python train.py --crop_scale_min=1 --color_jitter=0.2 --encoder_norm="layernorm" --encoder_bias="all" --encoder_expert_mlp_ratio=1 --encoder_experts_per_token=2 --encoder_patch_size=[8, 8] --max_grad_norm=1.0 --epochs=7.9 --lr_schedule="wsd_sqrt" --adamw_weight_decay_other_params=0
Rows from block 4 of the text encoder of a small contrastive image-text model, named by matrix and row number. Rows with one number belong to one neuron. Each number is 128 + 32 x the weight over its row's rms, rounded and kept within 0 to 255. All counts start at 0.
After each neuron's rows are labels from the 100 texts, of 14848, where the neuron reaches its highest value: "fires on" is the input token at the peak. Only what is clearly more common there than usual is listed. The data: regions of photos with short descriptions (Visual Genome).
# fc1: MLP up (text_encoder.blocks.4.mlp.fc1.weight, 768x128), inputs 0-127
# fc2: MLP down (text_encoder.blocks.4.mlp.fc2.weight, 128x768, transposed), outputs 0-127

fc1.147 [145 186 128 110  76 128 140 151 169 112  78 118 176 126 106 156  80 133 141 124 168 127 132 128 139 107 113  89 127 142 112  99 124 172 133  91 171 122  76 148 152 117 150 127 100 165 110  62 153 142 161  97  72  90 126 170 179  97 107 118 107 114 118 106 144  88 137 135 116 229 160 134 155 130  75 176 123 131 106 140 126  98 169 157 123 124  51 122  91 193 109  89 130 107  75 129 135 198  84 105 149 116 139 110 190 167  96 161 137 118  97  89 180 123 100 197 108  72 140 129 118 144 104 160 187 116 151 139]
fc2.147 [ 97 207 180  62 145 108 139 163 161 180  65 133  98 133 136 107 154 164 116 195 154 130 106 171 115  72 146 141  90  97 124 166 133 141 147 170 136 162  80 129 158 164 136 110 131 106 110 140 115  77 171 162 151 121 117 148 172 120 140 122 134 170  95 102  90 178 150 106 140 169 128 120 101 113 131 129 154 173 103  61 125  91  91 136  78 128 117  97 121  98 119  94 125 100 135  72 111 138  75  67 127 127 150  92 117 105 119 105 204 115 208 132 121 124 117 141 103 123 191 131  86 129  98 160 184 134 149  67]
fires on: "<end>"; "and"; "the"; "white"

fc1.279 [151 148  68 113 144  58 154 185 155 125  78 178 131 139 120 138 111  98 133 104 120  99 177 115 163 153  71 130  94 127 159 103 137  76 142  75 105 106  99 196 134 149 106 191 105 141 133  69 117  80 171 146 150 141 157 112  92 120  97 162 150 150 148 114 138 165  87 135 137 155  86 146  87  80 125 178 117 127 117 107 161 124 127 159 131 123 140 104 102  46 130 193 107 127 202 127 152 150 150 133 164 151 119 131 165 146 112 125  96 114 132 117 152 144 121 148 135  99 117 110 188 118 121 111 215  32 151 100]
fc2.279 [138  76  97  48 115 117 103 172 137 108  74 127 134 133 172 131 113  86 133 130 139 143  88 184 170 191 108  98 166 126 112 130 122 168 125 100  84 118 133  95 154 180 113 133 123  56 114 127 147 135 130 129 168  53 157 126  90 120 160 140 142 123 105 158  58  76 120 108 163 170 100 171  58 118 156 126 136 116 217  93 133 128 113 144 119 114 175 172 147 168 108 109 167 152 176  97  82 112 147 134 109 111 128 133 162 115 160 113 127 139 155  88 166 180 123 107 120 115 139 105  85 131 208  96 146 107  86 174]
fires on: "wall"; "monitor"; "television"; "frame"

fc1.257 [134 170  93  99 156 107 141  39 134 113 161 126 117 135  64 123 100 129 108  69  86 137 149 137  79  96  83 190 113 117 154 121 126 119 166 145  63 161 148 118 117 177 182 148  60 119 124 109 137 160 104 100 102  94 124 138  44  94 113 125 164 155 169 105 157 137 117 134 106 119 141  95 168 193 165 149 147  99 174  95 184 128 137  86 151 143  70 156 101 109 130 134 123 115 131 131 122 124 117 134 176 135 119  96  88 153 163 175 150 163 106 167 161  63 167 171 100 105 167 167 143 139 127 100 156 136 134 196]
fc2.257 [201  53 138 163  52  91 157 111 134 131  57 192 122 102 167  94  78 155 147  45 134  69 163 158  97 137  80 127 122 111 136 175 149 104 190 124 104 152  69 150 138 156 122 113 111 122 170 150 116 125  74 116 127 138 195 135 130  98 121 106 128 141  62 136 130  99 114 108 127 122 147 125 104 101 122 130 145 143 132 136 163  94 134  94  95 166 146 140 118 127 132 105 127 151  71 155 124 140 153 145 133  60 135 160 130 150 181 105 186 127 156 144 113 151  82 151 123 201 102 151 162  63 140 120 158 136 164 125]
fires on: "<end>"; "is"; "white"; "round"

fc1.193 [130  96 144  87 131  69 114 150 194 131 119 113 128 155 173 141 110  90 146 105 136 108 151 101 149 143 118  62 125 123 145 162 121 124 169  82 113 148 106 159 154 174  80 187 104 119 143  75 119  91 156 175 117  95 139 116 119 124  81 112 168 143 168 146 110 170  77 117 138  95 157 151 101  69 168 180 121 130 146 126 161 142 107 167 148 109 177 129  90 107 159  91 165 130 200 108 154 112 159 100  89 172 108  95 164 236 157 114 122 118  86  98 149 154  83 140  91 120 118  82 172 111 120  73 168  84 102 117]
fc2.193 [149  64 155 102 122 124  97 186 158 110 148 194 107 150 130  90  84  91 184 113 195 147 140 111 119 132 167 111 130 165 104 168 175 126  70 158  77 140 159 111 141 118 153 159 166  69 126 173 125 150 162 113 143 124 177 102 104  82 110  94 121 147 164 117 121  99 122 118 139 103  76 132 132 131 198 132 140 110 133  65 166 133 109 129  91  94 134 117 177 124  90 129 112  72 199 139 121 135 207 135  99 127  85 143  95 138 118  63 166 118 108 121 119 214 121 134  92 133 155  88 119  88 124 121 161 101 163 156]
fires on: "wall"; "on"

fc1.575 [158 123 134 158 103 128 104 130 145 100  78 104 199 184  94 146 201 136  90  78 127 132 144 180 131 146  83 167 150  84 115 138 119 159 154 131 132 145 120   8 115 148 170 128  80  95 118 120  76 180 165 105 177 154 101 112 102 171 103 140 177 106 111 151 188 169 110 106 107 123 115 144 143  99 155 105 148 137 114 110  91  97 113 142 172 145 157  85 125  97 135 215 167 125 198 109 131 135 101 140 136 104 140 128 123 122  74  96  92 170  87  87 160  96 109  94  86 153 110 164 127 125 127 121 116 151 154 110]
fc2.575 [ 32 126  87 129 123 135 188 110  71 174  87 155 225  53 171 118 125  99 126  98 131 146 143 130 142 134 134 177 157 102 109 129 102 127 167 143 102 153 116  75 182 178 167 102  85 140 128 109 168 108 138 139 140 114 138  97 131 143 182 180 134 135  88 119 121  99 149 121 117 156 112 138  68 144 176 171 126 106 169 165 141 148 112  97 133 110 111 148  97 151  74 132 156 182 100 106  69  74  84  89 141  89 136  97 131 115 107 128 143 149 164 105 138 132 120  94 126 159 203 102 141 121  84 142 167  88 137 149]
fires on: "<end>"; "the"; "and"

fc1.426 [128 168  73  86 189 106 130 158 141 105 111 166 138 184 142 145 118  97 120  91 127 151 155  76 151 113  87 123  92 117 162  79  88  71 141  93 106 143 126 154 135 146 119 141 141  85 120  80 123 103 127 120 174 145 185 115  74 116  79 155 173 156 141 109 137 173  60 111 139 133  65 123  73  86  85 168 142 133 164  88 155 171 148 129 140 125 131 111 113  58 105 208  95  96 188 128 198 136  99  84 176 151 129 161 133 154 113 137 141 116 116 142 150 161 143 169 127 115 128 111 176 160 118 137 172  86 179 111]
fc2.426 [137  63 137  56  86 113 108 183 117 130  98 129 136 131 163  96 123 101 162 105 128 166 131 154 155 166 114 103 187 169 141 120 159 123 109 110  83 168 144  96 120 141 110 156 139  45  89 127 155 161 133  78 161  72 151 148 125 171 203 126 150 103 101 172  89  33 111 115 151 163 152 121  83 128 131 139 145 118 178 127 128  78 145 155 117  75 167 161 116 151 102  88 146 138 172 103  71  98 167 127 140  96 154 156 131 108 158 141 106 138 118 102 178 158 118 135  88 137 141 126 133 108 171  77 151  73  96 183]
fires on: "wall"; "television"; "frame"

fc1.641 [112 185  83 104  67 119  98 110 116 116 145 116 132 110  95  95 114 161 162 165 157 115 124  69 156 183 201 127 144  61 132  83 153 152  97  84  61  92 164 107  75 177 100 114 120 128 118 125 121 124 117 146 110 129 106 184 137 169 112  99 104 125 114 149 176 157 124 128  88 176 140 166 143  88 178 152 141 111 118 170 105 179 153  88 132  77  90 179  92 162 139 104 138 163 117  68 115 133 166 114  96 150  87 128 127 158 133 157 131 139  99 152 171 161 153 152 118 185  55 119 122  85 161 122 147 110 158 191]
fc2.641 [144 144 158  95 147 100 120  94 164 156 144 132 170 204  77 140 144 143  77 167 162 115 109 131 156 155 169  89 149  94 172 170 115  79 162 106  82 115 143 147 133 119 117 132 186 121 132 165  80 129 147 100  97 102 171  91 130  84  74 135 133 122 115 165 143  78  94 124 160  88 161 117 149  46 143 114 184 153 110  90 118 108 125 122 185 119  90 156 104 101 154 198  70 120 186 192 127 176 132  80 136  91 145  76 163 146 165  97 169 143  95 143  99 100  90 138 128  86 146 112 140 113  89 153 155 106 130 118]
fires on: "grass"; "of"; "field"; "on"

fc1.690 [ 46 127  90 173 142  80 206 160 130  76  97 169 152 112 130 207  82 117 131  98 166  82 111 113 133 117 128 188 164 157 159 116 124 123 132 130 102 132  88 154 109 162 116 151 139 154 138 131 115 162 142  86 123 126 123 151 151 199 154 137 122 136 101 115 135 164  94 104 143  92  96  92 161 100 170 149 121  80 105 122 132 111 174  98 152  98 159  95 118 160 180 136  95 143  86 168 116  89  73 142 127 104 118 121 205 127 136 123 109 157 117 112 155  80 158 127 189 187 163  82 100  99 135  86 108  71  74 148]
fc2.690 [ 98 163 113 181 133  59 160  66  82 122 193 149 133 149 148 128  82 112 176 164 124 136 118 142  85 109 209 192 147 149 131  90  81 129 133 104 179 108 130 117 172 141  79 156  89 162  76 103 138 156 117 115 110 163 136  95 161 188 106 116  73 134 110 130  58 180 177 122 164 107 104 105  92 115 166  98 150 112 131 129 152 135 187  81 112  84 145 126 147  95 133  99 113 127 108  93 102 152 111  93 138 141  84 147 152  81 114 145 159 141 114 119 163 127 110  77 200 161 157 106 117 144 134 171 120 102 127 177]
fires on: "<end>"; "giraffe"

fc1.287 [ 85 134 120 147  39 155 143 127 166 156 111 122 114 160  76 112 127 152 169 170 174 140 155 102 182 198 120 176 153  67 114  78 136 136  95  92 132  94 159 158  99 171 103 156 114 133 155 129 105 132  86 165  86 154 148  69 133 170  91 128  91 158 138 165 132 152  83 119 147 114 152  97 187 105 158 108 156 115  65 136  80 158 147 108 132 129 106 144 127 151 153 147 133 101 124 118 121 153 171 104  83 150  46 117  91 125 140 147 170 132 122 195 116 103 127 121 191 141  66  91 120 108 182 174 129  86 119 147]
fc2.287 [134 163  86 107 124 151 148 126 122 137 177 131 196 170  86 110 172 141 105 162  73 104 101 103 134  94 147 120 137 112 157 182  75 140 139  95 125  98 119 149 118 167 191 106 161 122 142 165 123 135 155 129 149  78 161  89  72  75 107 161 111 137 107 191 125 106  75  90 118 111 152 123 142  83 170 148 125 156 151 123 103 180 119 165 105 106  79 200  93 146 105 162  70 125 192 155  64 176 125 126 103  89 169  61 162 107 126  86 141 185  98 134 156 104 133  95 141  88 139  83 118 106 158 160 131 147 130 154]
fires on: "grass"; "green"; "the"; "of"

fc1.495 [118 101 133 144 161 110 136 116 118  63 121 104 131 146 116 154 109  92 106 111 106  76 159 169 116 156 145 114  13 107 104 112 120 124 148 101 152 149 149 157 157 131 168 197 122  55 139 101 138 128 151 120 165 124 108 113 108 114 167  91 183  90 172  76 199 101  86 162 174 106 151 146 120 140 150 112 119  39 134 145 168 165 173 147 162 156  76  98  84 164  94 186 137 162 118 130 135 129 166 118  97 133 171 184  97 120  76 120 131 145  89 165 121 109 152 118 119 131 167 129 149 172 138 137 153  78  88 139]
fc2.495 [129 177 102 193  79 104 144 136 116 133 127 169 172 123  85 181 127  74 117  55 100 150  87  98 179 161 105 119 129 123  70 136 105 144 162  74  81 132  84 147 158 140 121  74 156  73  77 160 151  89 133 156 192 128 141 122 174  92 143  67 178 119 130 102 146 150  90 128 148 130 178 120 125 115 153  76 115 102 160 132 122 105 133 134  74 121 120 120  64  94 121 137 124 181  82 115 123 141 135 126 115 168 183 160 161 132 127 154 106 155 115 155 128 108 145 123 124 221 123 130 200 147 139  96 113 162 148  94]
fires on: "<end>"; "is"; "in"

fc1.433 [ 90 183 124  97 120 133 118 139 153  98  72 149 171 106 124 102 103 171 197 145 194 143 131 197  86  68 119 125 153 145 142  93  96 145 187 142 173 124 116 154 111 124 121 185  85 153 127 123 123 122 137 155 106 111 133 191 161 126 106 102 137 119 117 100 116 130 123 132  96 191 132 137 209 130 102 155 129 111  92 168 122 116  98 171 115 142  28 128 111 154  78 127 109 105  83 135 163 203 108  73 157  94 155 121 146 154  84 111 157 129  85 124 175 107 118 159 118  83 151 174  94  89 115 142 168 119 144  95]
fc2.433 [ 82 199 169  76 153 120 153 128 172 155  86 149 106 100 122  86 141 110 148 192 154 118  94 141  99  70 189 138 160  98 102 157  85 146 154 117 127 130  79 147 159 161 154 131 133 123 112 144 143  91 168 115 154 110 107 159 143 103  88  93 114 117  90 147 108 163 173 147 116 173 160 129  96 147 134 137 172 142  95  37 113 103 120 134  85 120 113 135 140 122 162 115 116  78  98  73  98 185  67  54 109 104 139 116 124  80 157 124 179 136 174 131 119 181 136 122 124 138 201 131 126 112  84 135 192 157 161  97]
fires on: "<end>"; "white"; "the"

fc1.490 [121 165 158 151 150 129 185 135 152  97 125  88 149 100  81 108  82 147 229 135 153 145 155 117 100 116 140 194 134 103 154 119 107 105 189 124 127 129  89 145 101 176  89 124 194 134 157 148 120 105 187 120 107  66  94 141 175 141 103 128 130 131  74  91 147 155 132 196 126  62 103 164 121 128 134 167 158 108  73 107 119 126 124 149 160 139  95 182 144 118 148 120 127 146 141 143 126 100 174 113  95 175 116 147 104 156 139 134 123  95 100  91 138 134 149 102 157 104  96 187 137 149  93  30 160 153  63 101]
fc2.490 [184 145 116 155 123 128 151 146  88  32  98  69 130 122 147 126 165 131 177 156 204  91  86 207 106 179 129  90 125 114 152 167  71 166 129 146 145  99 103 173 121 134 120  63 214 128  66 150 122 109 101 106 171 108  91 108 164 166 177  96 143 130  85 145  96 127 117 124 103 100 159  85 140 114 139 102 102  98  95  69 132 158 138 130 132 139 129 123 131 158 130 144 155  89  91 161  90 160 179 101 120 120 156 125 110  87 128 118 128 152 117 135 112 120 142 189 125 136 130 138 121  95 139  78 192 183 125 116]
fires on: "<end>"; "the"; "wall"