{"model": "contrastive image-text model", "dataset": "regions of photos with short descriptions (Visual Genome)", "train_examples": 203450, "image_size": 64, "crop_scale_min": 1, "horizontal_flip": true, "translate": 0.12, "color_jitter": 0.2, "tokenizer": "word", "vocab_size": 6471, "loss": "sigmoid", "embed_dim": 384, "encoder_arch": "vit", "encoder_norm": "layernorm", "encoder_norm_position": "sandwich", "encoder_activation": "geglu", "encoder_mlp_ratio": 4, "encoder_head_dim": 32, "encoder_fused_qkv": false, "encoder_bias": "all", "encoder_qk_norm": false, "encoder_parallel_block": false, "encoder_inner_norm": false, "encoder_moe": "top_k", "encoder_num_experts": 4, "encoder_moe_every": 2, "encoder_expert_mlp_ratio": 1, "encoder_experts_per_token": 2, "encoder_shared_expert": false, "encoder_patch_size": [8, 8], "encoder_conv_stem": false, "encoder_layers": 16, "encoder_width": 160, "encoder_positions": "learned", "encoder_pooling": "mean", "text_encoder_causal": false, "text_encoder_width": 128, "text_encoder_layers": 10, "text_encoder_norm": "layernorm", "text_encoder_norm_position": "pre", "text_encoder_activation": "squared_relu", "text_encoder_mlp_ratio": 6, "text_encoder_head_dim": 32, "text_encoder_fused_qkv": false, "text_encoder_bias": "all", "text_encoder_qk_norm": false, "text_encoder_parallel_block": false, "text_encoder_inner_norm": false, "text_encoder_positions": "learned", "residual_init": "none", "optimizer": "muon", "muon_scale": "original", "lr": 0.0093, "momentum": 0.9, "nesterov": true, "orthogonalizer": "polar_express", "adamw_lr_other_params": 0.0015, "grad_clip": 1.0, "steps": 6300, "batch_size": 256, "epochs": 7.9, "lr_schedule": "wsd_sqrt", "decay_fraction": 0.2, "final_lr_fraction": 0.1, "warmup_steps": 1260, "weight_decay": 0.09, "adamw_weight_decay_other_params": 0}
Rows from block 2 of the image encoder of a small contrastive image-text model, named by matrix and row number. Rows with one number belong to one neuron. Each number is 500 + 40 x the weight over its row's rms, rounded and kept within 0 to 999. All counts start at 0. Numbers have three digits each.
Before each neuron's rows are labels from the 100 images, of 14848, where the neuron reaches its largest size: "responds to" is what is common among them; "colour at peak" is the nearest of a few named colours to the mean colour under the peak. Only what is clearly more common there than usual is listed. The data: regions of photos with short descriptions (Visual Genome).
# gate: MLP gate (encoder.blocks.2.mlp.gate.weight, 640x160), inputs 0-79
# fc1: MLP up (encoder.blocks.2.mlp.fc1.weight, 640x160), inputs 0-79
# fc2: MLP down (encoder.blocks.2.mlp.fc2.weight, 160x640, transposed), outputs 0-79

responds to: text has "yellow"
colour at peak: yellow
gate.408:456502484511508493492496461502493532531563479603475465503453467532439430525491478466509533491490460491509525453440448544487472535500496501482525524514533578491519386529513471509566498538526423502474493507525482531527498466508510505519480573
fc1.408:480443512451518480488531582483530432539445497539444504538490497558494482549415568502503518501483419524536487521479467494504534553487548550526539484509469537466547408482463472514596438466481582536458491481540556435562531443519509510476491510
fc2.408:531463522515543513415447482498532425545441493502507491543456513486531503522492481481528530534503588567476532489490471474490482492464527540496552516430477544470537505534507468490454506538480467488502471556466450466496533476556499411483564521

responds to: text has "black"
colour at peak: black
gate.287:537486476537483482464470529467511461537536473457572401452445479499503497530513534495438497539473458426524531502543548484478496536447575549460519512511539490453484395531505605532443477478509525495519534487455451486506580511488518528538512476
fc1.287:452498516466513517527524475517497546477469523525420615555523519498487525443473496486553517458524542595450454503499453522547512485563419510539460486500465512517520625517487438485544509518495484523463472499543540501475421480518462491467483509
fc2.287:484505477444489523550539458522475463499543509488470501536493542488503490417476548477503455519517502541469522455488518500482529436524461481499501454497544458469471552519474317498544526546610506466485500535574517505549451489499496483545531588

responds to: text has "white"
colour at peak: pink
gate.477:507497457543581513537502473519523449570499502419536506476499489495514531558484487504580509435480528524551473488457547556520518514565452467525473571454450438451517515511501455540583487468530506466458530504545460405478520457465572492518512452
fc1.477:530562544469549518510483465482529517579482474514596460553581553479507477510483539464480531471464488513519500482589458545448461616549536485523508536472549537515502448471478429429466419471487522483500507523551458520504451489498364467462456461
fc2.477:495554523441517475495419511449595498478450481529490472526537506539564572475544501513387450512474483472498550467474527479552547484523487511508499494492500446552457473511509470505551558486478523507528461545526473507496552470588435478483533448

responds to: text has "red"
colour at peak: red
gate.471:536579430474477475561528545506426504549458537549491507454513459472486506501474536529470487433570468502506458550474548560517476497511478454560501506498462488494467415484483446423544565579528451560540513502518495523501472500492478459476526537
fc1.471:444465578545513530408494427476581524443570437465487530513468490496521477525549461457538536563447526511463511488513474511477502488476537552449482525462511529500546554529502552581496456465503492460469471529508504468537545477529456548553453465
fc2.471:512386511542505422433517507478507531440539526476489519489526520507555510474500448466529531508430534532503489510509519584543528469471569463441540505508517482550408524537489545516535466493517497486581501502470497479389493518532513549446440559

responds to: text has "red"
colour at peak: red
gate.185:495496483449528444506475474484436424509430498527417520461521545514475520510508523528528539531518493465543496527511454403487510479485480492490509383537467517408545503499512431438523500502551496533509522494482461482523441515465471565505521534
fc1.185:470452508471500524504508495522524520468576449563498457484501588530506499483484508502489518488466507521497469533578485482445453482450406423534521517548517441523503574522554539523482483584521413517444537433498513511527478526567528519500520524
fc2.185:508451565497522468436460517507500458443459479539511488517518581413530514528455466506502525495422535485486545500479574566545477480454524509545482591512510515467460501561538449586503442523439519480571515492455502482409503470586560397536540509

responds to: text has "red"
colour at peak: red
gate.461:544575432459456443552507487472362520605545508644540489489478467493447453527530513560550488492567428493537511533487533467553500499537440467455500495449437590499518474463497465443488514555532532543485513524534542531513459508457508477519581502
fc1.461:489410578508520547446505562476622555425497547376524510555472447498555500502483438477549537524463503525482510464538517554480529498421546541482510528513528392498482558518505528599533486455477497467490547513460475484483564462505444505476419491
fc2.461:510445511514560490465479516502493567409515503392531536543481466518559573480484488444519474491409521421490485476545513575508548484505553504457487518480469459451551545534480526557542500446552574472559523525521497419441532526551450526450423530

responds to: text has "grass"
colour at peak: green
gate.249:534530473476499488576545606507440544395510486511566496549483425555515560461505525497500546479448497479506544552440587487496524461457497565541492545440512529502420519466492510543506500445476462548485535503476446597551527535469520389528549447
fc1.249:543519440462491501601506583504447542435503454513595521596435479502500538470530543482475563526460488457531593524486576517513487462467516523544498566486486511540412553492484513537490492479488484531487553496437420607532538543481522384502553449
fc2.249:460495482516512499568414537464467519413524513425546472508455436559471534483526564576492540532492543400559553549542588480537480457468574491510531503516504504530468534562448422550463509511464455551487444506533471586565465532510565460428499461

responds to: text has "black"
colour at peak: black
gate.463:538405491519498491457486509475604472480515535431482480491472482496503466511485518433510511573475499433490566486541500451527463477557517546521571506486540515443532481462486491479449441507540496403460488477485484449502562488481549542579506516
fc1.463:442560522536522484544565476526412509507510501539509563503522518493470546494525445543487478462523496590494465541457500503489539546453471480445421491503489536560504513545548523510549567482473493600549504481494537519481435507517457428459477475
fc2.463:412525471492497564521444463511434452458488532525516425521473504485514466408554542431491449510482570558493566581526532484510465447508457547503527454529527494489443541537508371556499506563535525451462527494516553471511446521481468518476516523

responds to: text has "sky"
colour at peak: white
gate.292:464519543533435415447466526627529532435500505483432467488429504486529480489492507487477496518444500532474433502503480497524492502446519530503574497536504535516571469472443499557415533557506530524497468560518517469504506452440535488623480539
fc1.292:551538508508459507469489423519517455543501526427511492454529517443496485551488399493550500501540473506491455476380564507508494474533537529545441559517451493453484614500558512442567526452560479496478423481407537500507552562498485552518512502
fc2.292:518457495561518503483499481438546497489521546466487497545480499447537495478551487507458468496556408496513544469475555523462508382546460549541501462513572485443439533443531534475478574529522452504524517511489563485470532539547494468522528536

responds to: text has "sign"; text has "red"; text has "stop"
colour at peak: brown
gate.210:423529475487428464544438512480489528482434507450448584460468464423496466512468495507473459553526568518551506410520496618476490466480572579506502452503562468497520479448514519502584512426558491495518561484490479543516522513511501520529513491
fc1.210:487454498446537496556441471513417499497529490495493498478469538471452513515459551501492533539542549506554504403595500605450463490508480542494469529498455404520506470445519540467540475468590478501534562517487532593494460423509483488485514548
fc2.210:455474509472499500537465537541431490479527518467515484452504493430478488567458540494429482584513490510404462517485564548513501487480501511540543515443513500432479512486542510526473479530453563477466645498566588454553500457553583504511477568

responds to: text has "red"
colour at peak: brown; black
gate.205:469560433526550471483550587509510477488472583471514500534496437542531477490478513462444463444463513550500515516529474487510454505543593462522513525537468540544510459509486433426499540469541480457480515528554447364525553452481447458559530495
fc1.205:479563456541514477483583567517493438491517581492494536549510465539556468472460490518442428429468514530532523534522481500525483513515612444541521476486473613560471460494482456437487528458540456466483540515562461392525546437461500447527536523
fc2.205:583487492508468475459434548426522527484459507490536478441509562476535478452497544460526516432491476488502470493466502474497548498493515551463468459463469549525572520567442466494503513497571530506494434437518440427422538472550389486468485417

responds to: text has "green"
colour at peak: green
gate.521:467471462407527581504503497456488554483503373512499529538465430501477532466441556550491511499473542543584584494452560534500538488527528421501513522516410578488458554515487491489496517531480536545468468464470427478553469448531538445554532473
fc1.521:566494446472557517597503544424438575492429478554447470539509461521507456515443457516469478483559455552522546517522569584487484506511528578463490538431457492495528482475473526554471461477460520536464551490520485515518496446471507437576546430
fc2.521:507470506483545490498490506520495529492513535492549445519523495513443512495504476536500490571549511426536547554460547441532446425487516458430486495508484540516541487460525419458449528450421470526458453565483521605497519481436558530549507457

responds to: text has "pink"
colour at peak: pink
gate.172:440461491488456453408535500540442471509524516481424508424533532550528449499519485499492501465498519465544531525421458505518575495566532550453532429451517550449554505464484434504489455442520528526597422525512499439548567454522492571501507481
fc1.172:448463468514453455406503502525458470519549539479419504422543554568526462498522505525506493455506506440538524538433460500500580468556558535437506433445507543450537506452485451468452470440517510523598437533540522433547553461498495553503520483
fc2.172:562509541456476479476506477521488476505508539502461504506492513499505543511546467549473506450495497483490478548467460582521594502502553485446502457532488578482471475496484502504423540496506442499521499499490496506482482447531532503494498472

responds to: text has "green"
colour at peak: green
gate.513:523501515503552534534553616520435531471459486531567501520472473560526541531461550527444519538491567472539526548455529490569529454489524537491501472465502466545445451441476519458531458428494547591501504540474445570488590464491527453559512408
fc1.513:485491472550455493494489520483542495583494539494455500406452558503547509505498444515514473505504446502435436510512514450431410605415541518518512441483517531459510493511493491541489505589529508420572472472443545450495489508554488570539408551
fc2.513:427520506520455494543504476550501505588502515466467549473492535525480476508515451483516527517541469596472456502537511523404463516512497606561468438470522450512476462475503509506505502522567534462511498450452426429467554533510464523525459452

responds to: text has "black"
colour at peak: black
gate.517:569438545438561487437459551469565461529425517479502513499552443510510426436549571475506436508491490470523488475539502567540508477516541497445466518540474502536479459442482513530452466506452507523526474510516482473436527545501545545566519527
fc1.517:446561490569492548544500453499469516516576507487485457488454521486439562523458421468480584487496511536492484560484497464451493549516462518552571529473508497474507534576481485444546571490544502497483507473434527518563475422509436468471454494
fc2.517:472436496480477582496497575487512464544445474543506504521475472557441509464498551503574498537554475468498437465538516439613520491493516523502522538558474505514449534526511508558416465506441524439438452522494582565571515448515561507444560505

responds to: text has "white"
colour at peak: white
gate.199:493509529532427430485449518539505488595547512509437519524521451426561460503473483514531492474484436485492421464473535430454500554463525560447525497432552547506428488483491475553464551539512499462482513572493549462476505506538476498511527507
fc1.199:547503529503438524399485426513523460582551492535548477543519568453497575514518512495544459571590463454523546470465456481521491460480482478580421529509467517492479518454549547496516501467557504463500530521447514485453488551503484477522489531
fc2.199:482440493561550472481538462484499541488526499485480500440515502460538470502486506539431567493523472437553501510395529496434520449502537481464513510527458488501432563411492557490566588566525496505472455534447513519491514565555539543481535549

responds to: text has "pink"
colour at peak: pink
gate.515:519478500492460487411526519568497536509551516487478517503468487547521470442503493526475465454544517506542528517441482541477585460549498540456520413473525537430544514527470438490489490432510498491573437492535479491531522484520495597483447514
fc1.515:520504485486445493407498524545491521501553527469479516506479492528487485457510515556487495437539509483550523518453476570457601453557517554430516397466513522441539504546472439462484513436499495483559441486529475499521538486511476593473447510
fc2.515:556476558461528505404508476511464514487531498490505503502470507547470491471525445573523451412496548504518547519489498603451524492530501492463488490489498549485463515541517508489449552532503501544522424496482511474501462499511472519464474506

responds to: text has "blue"
colour at peak: cyan
gate.239:472449510465427517428449556563525566499481521485442479464435525472429512567473498479540453511517460502498482476497490508550440551537571471488510510523500533500480451496561529565490479526552518495526470515532531466439489472510481514535430515
fc1.239:511501502572514488481590518488440469521559519428539526489545475429548517467527425484530502452505436448508514474409476499495526456509577505463436563474498517511517509536546526493503442524529493529488494484444500465557517554544468521545489520
fc2.239:502528582503503462578476534480533493500528554429607485525511504440486534458430498542513473508485493472515494516502519532533462458497510516562486492536532442432452533403519529498553518503522493451519527515455480461502516521434499418433506511

responds to: text has "blue"
colour at peak: black
gate.294:506474484542499493512523517453534494545544591439492456505494449489562441516504499462495536530453461481486520527501519474502493549442594553451468539515589553416474462492509544544460453466544490496449474459505448460511547441524497546563480502
fc1.294:509515491468512486471516506541477483462492438540517548528498562508381571504472515530499467463511539530504461467542487541516503449546447487521526476494421473581545546516514460460521554537484518491545482508501569502466440588496512434448533520
fc2.294:460524485437523555537475523521477502420545445480488498543470560490485465487528583457503471509454520536464518545466511494539503476526429507494557443458493477497439509524538397511514472501491545462489513557605540490519399508511537555447539586

responds to: text has "blue"
colour at peak: black
gate.448:539463476509520507448457504460532537509443556451552450526547429494560511456505471502490452525451473447522570472507546538452493513417596566425479496495557487458456454559520551529436404450524538520478508483523451444464565470460492559576514437
fc1.448:528487500510515527452436496466549542497454546476547425498579445495592489468487488541453453497434473404547544485454555500435483508448573530472496465488540493522450439488526495551490418442525534456479516504515449473517579464474539562594507429
fc2.448:482483552501488498483516536469519548544435520499569462460492485513531480522509431523506450463511472526502482498503488507450505546531602478520452558515521514538571471451445663473481526510483470489545509475440443553440608555487509494483490444

responds to: text has "man"
colour at peak: brown
gate.162:423542573524528570510586465549494422434591435479495545479483508476548586488517507451479479495496519511484513539493378476543472411445533476457592543489465501510498534506483404495537481466530599468526527553493468521470506472437461453495547513
fc1.162:450509491558550507499604532534493435497513520462488524543489505473560579511477496463487457465518522512491477570445416415534541486461481486492637485473485492472472491452467407460582474436483523455547481517499458510485494456457542449452485548
fc2.162:516466572543448528486523515501572500457468468553531525520473479570541492499484542476498499519500480480458531486438431539480489513529590537472528547503515421450472539490527485570525446467505439536573510495508496460494450404474552501465548459

responds to: text has "green"
colour at peak: black
gate.552:572511489472540498497534541462463459472443494546530506531512467492526495442435557513463526488521523504568515499459532529574494488528458535491484506452450513533445464450505533487505475445455456558441533573520498542501515465478611468500563493
fc1.552:562520512468512509504545542507450499461431512541570537525531494515481471456426560500496528486529519476564530499508539540541539476499469541460462505439438548548428443460517514497525472431482424540453537562481501525502501472490596452486524501
fc2.552:522444497489499459468472429463496510451530531488544444485520438430507535501523547486550477553445530454513586491480534449562500436435512419494530538527526567531538524512472533534456568486399434521506543540503546588537453477442553508498527538

responds to: text has "blue"
colour at peak: black
gate.320:539474450570546525552489526540459522540448534516493494469489507560514506516515499444452520412497532536532477528571542453532518522443531512460455480519502496470454519455515512481453511539545485564566506463473438476516521498481463513550537451
fc1.320:495542566486481529474562492478464544409530447465503562539452513483455467542503482525595534473451564506497515525426447573465484471515418541581490541448408523486476499552445503503543498507444501469511487495499527443502512513520598511466537460
fc2.320:509508521482562509447552523554451473495508541573496441593502550520557474496489490515518497481465515519475475472422535433517547479481574430464585589540516411479437552498497494470495476443518473453474464462528488565512459538486460520453511576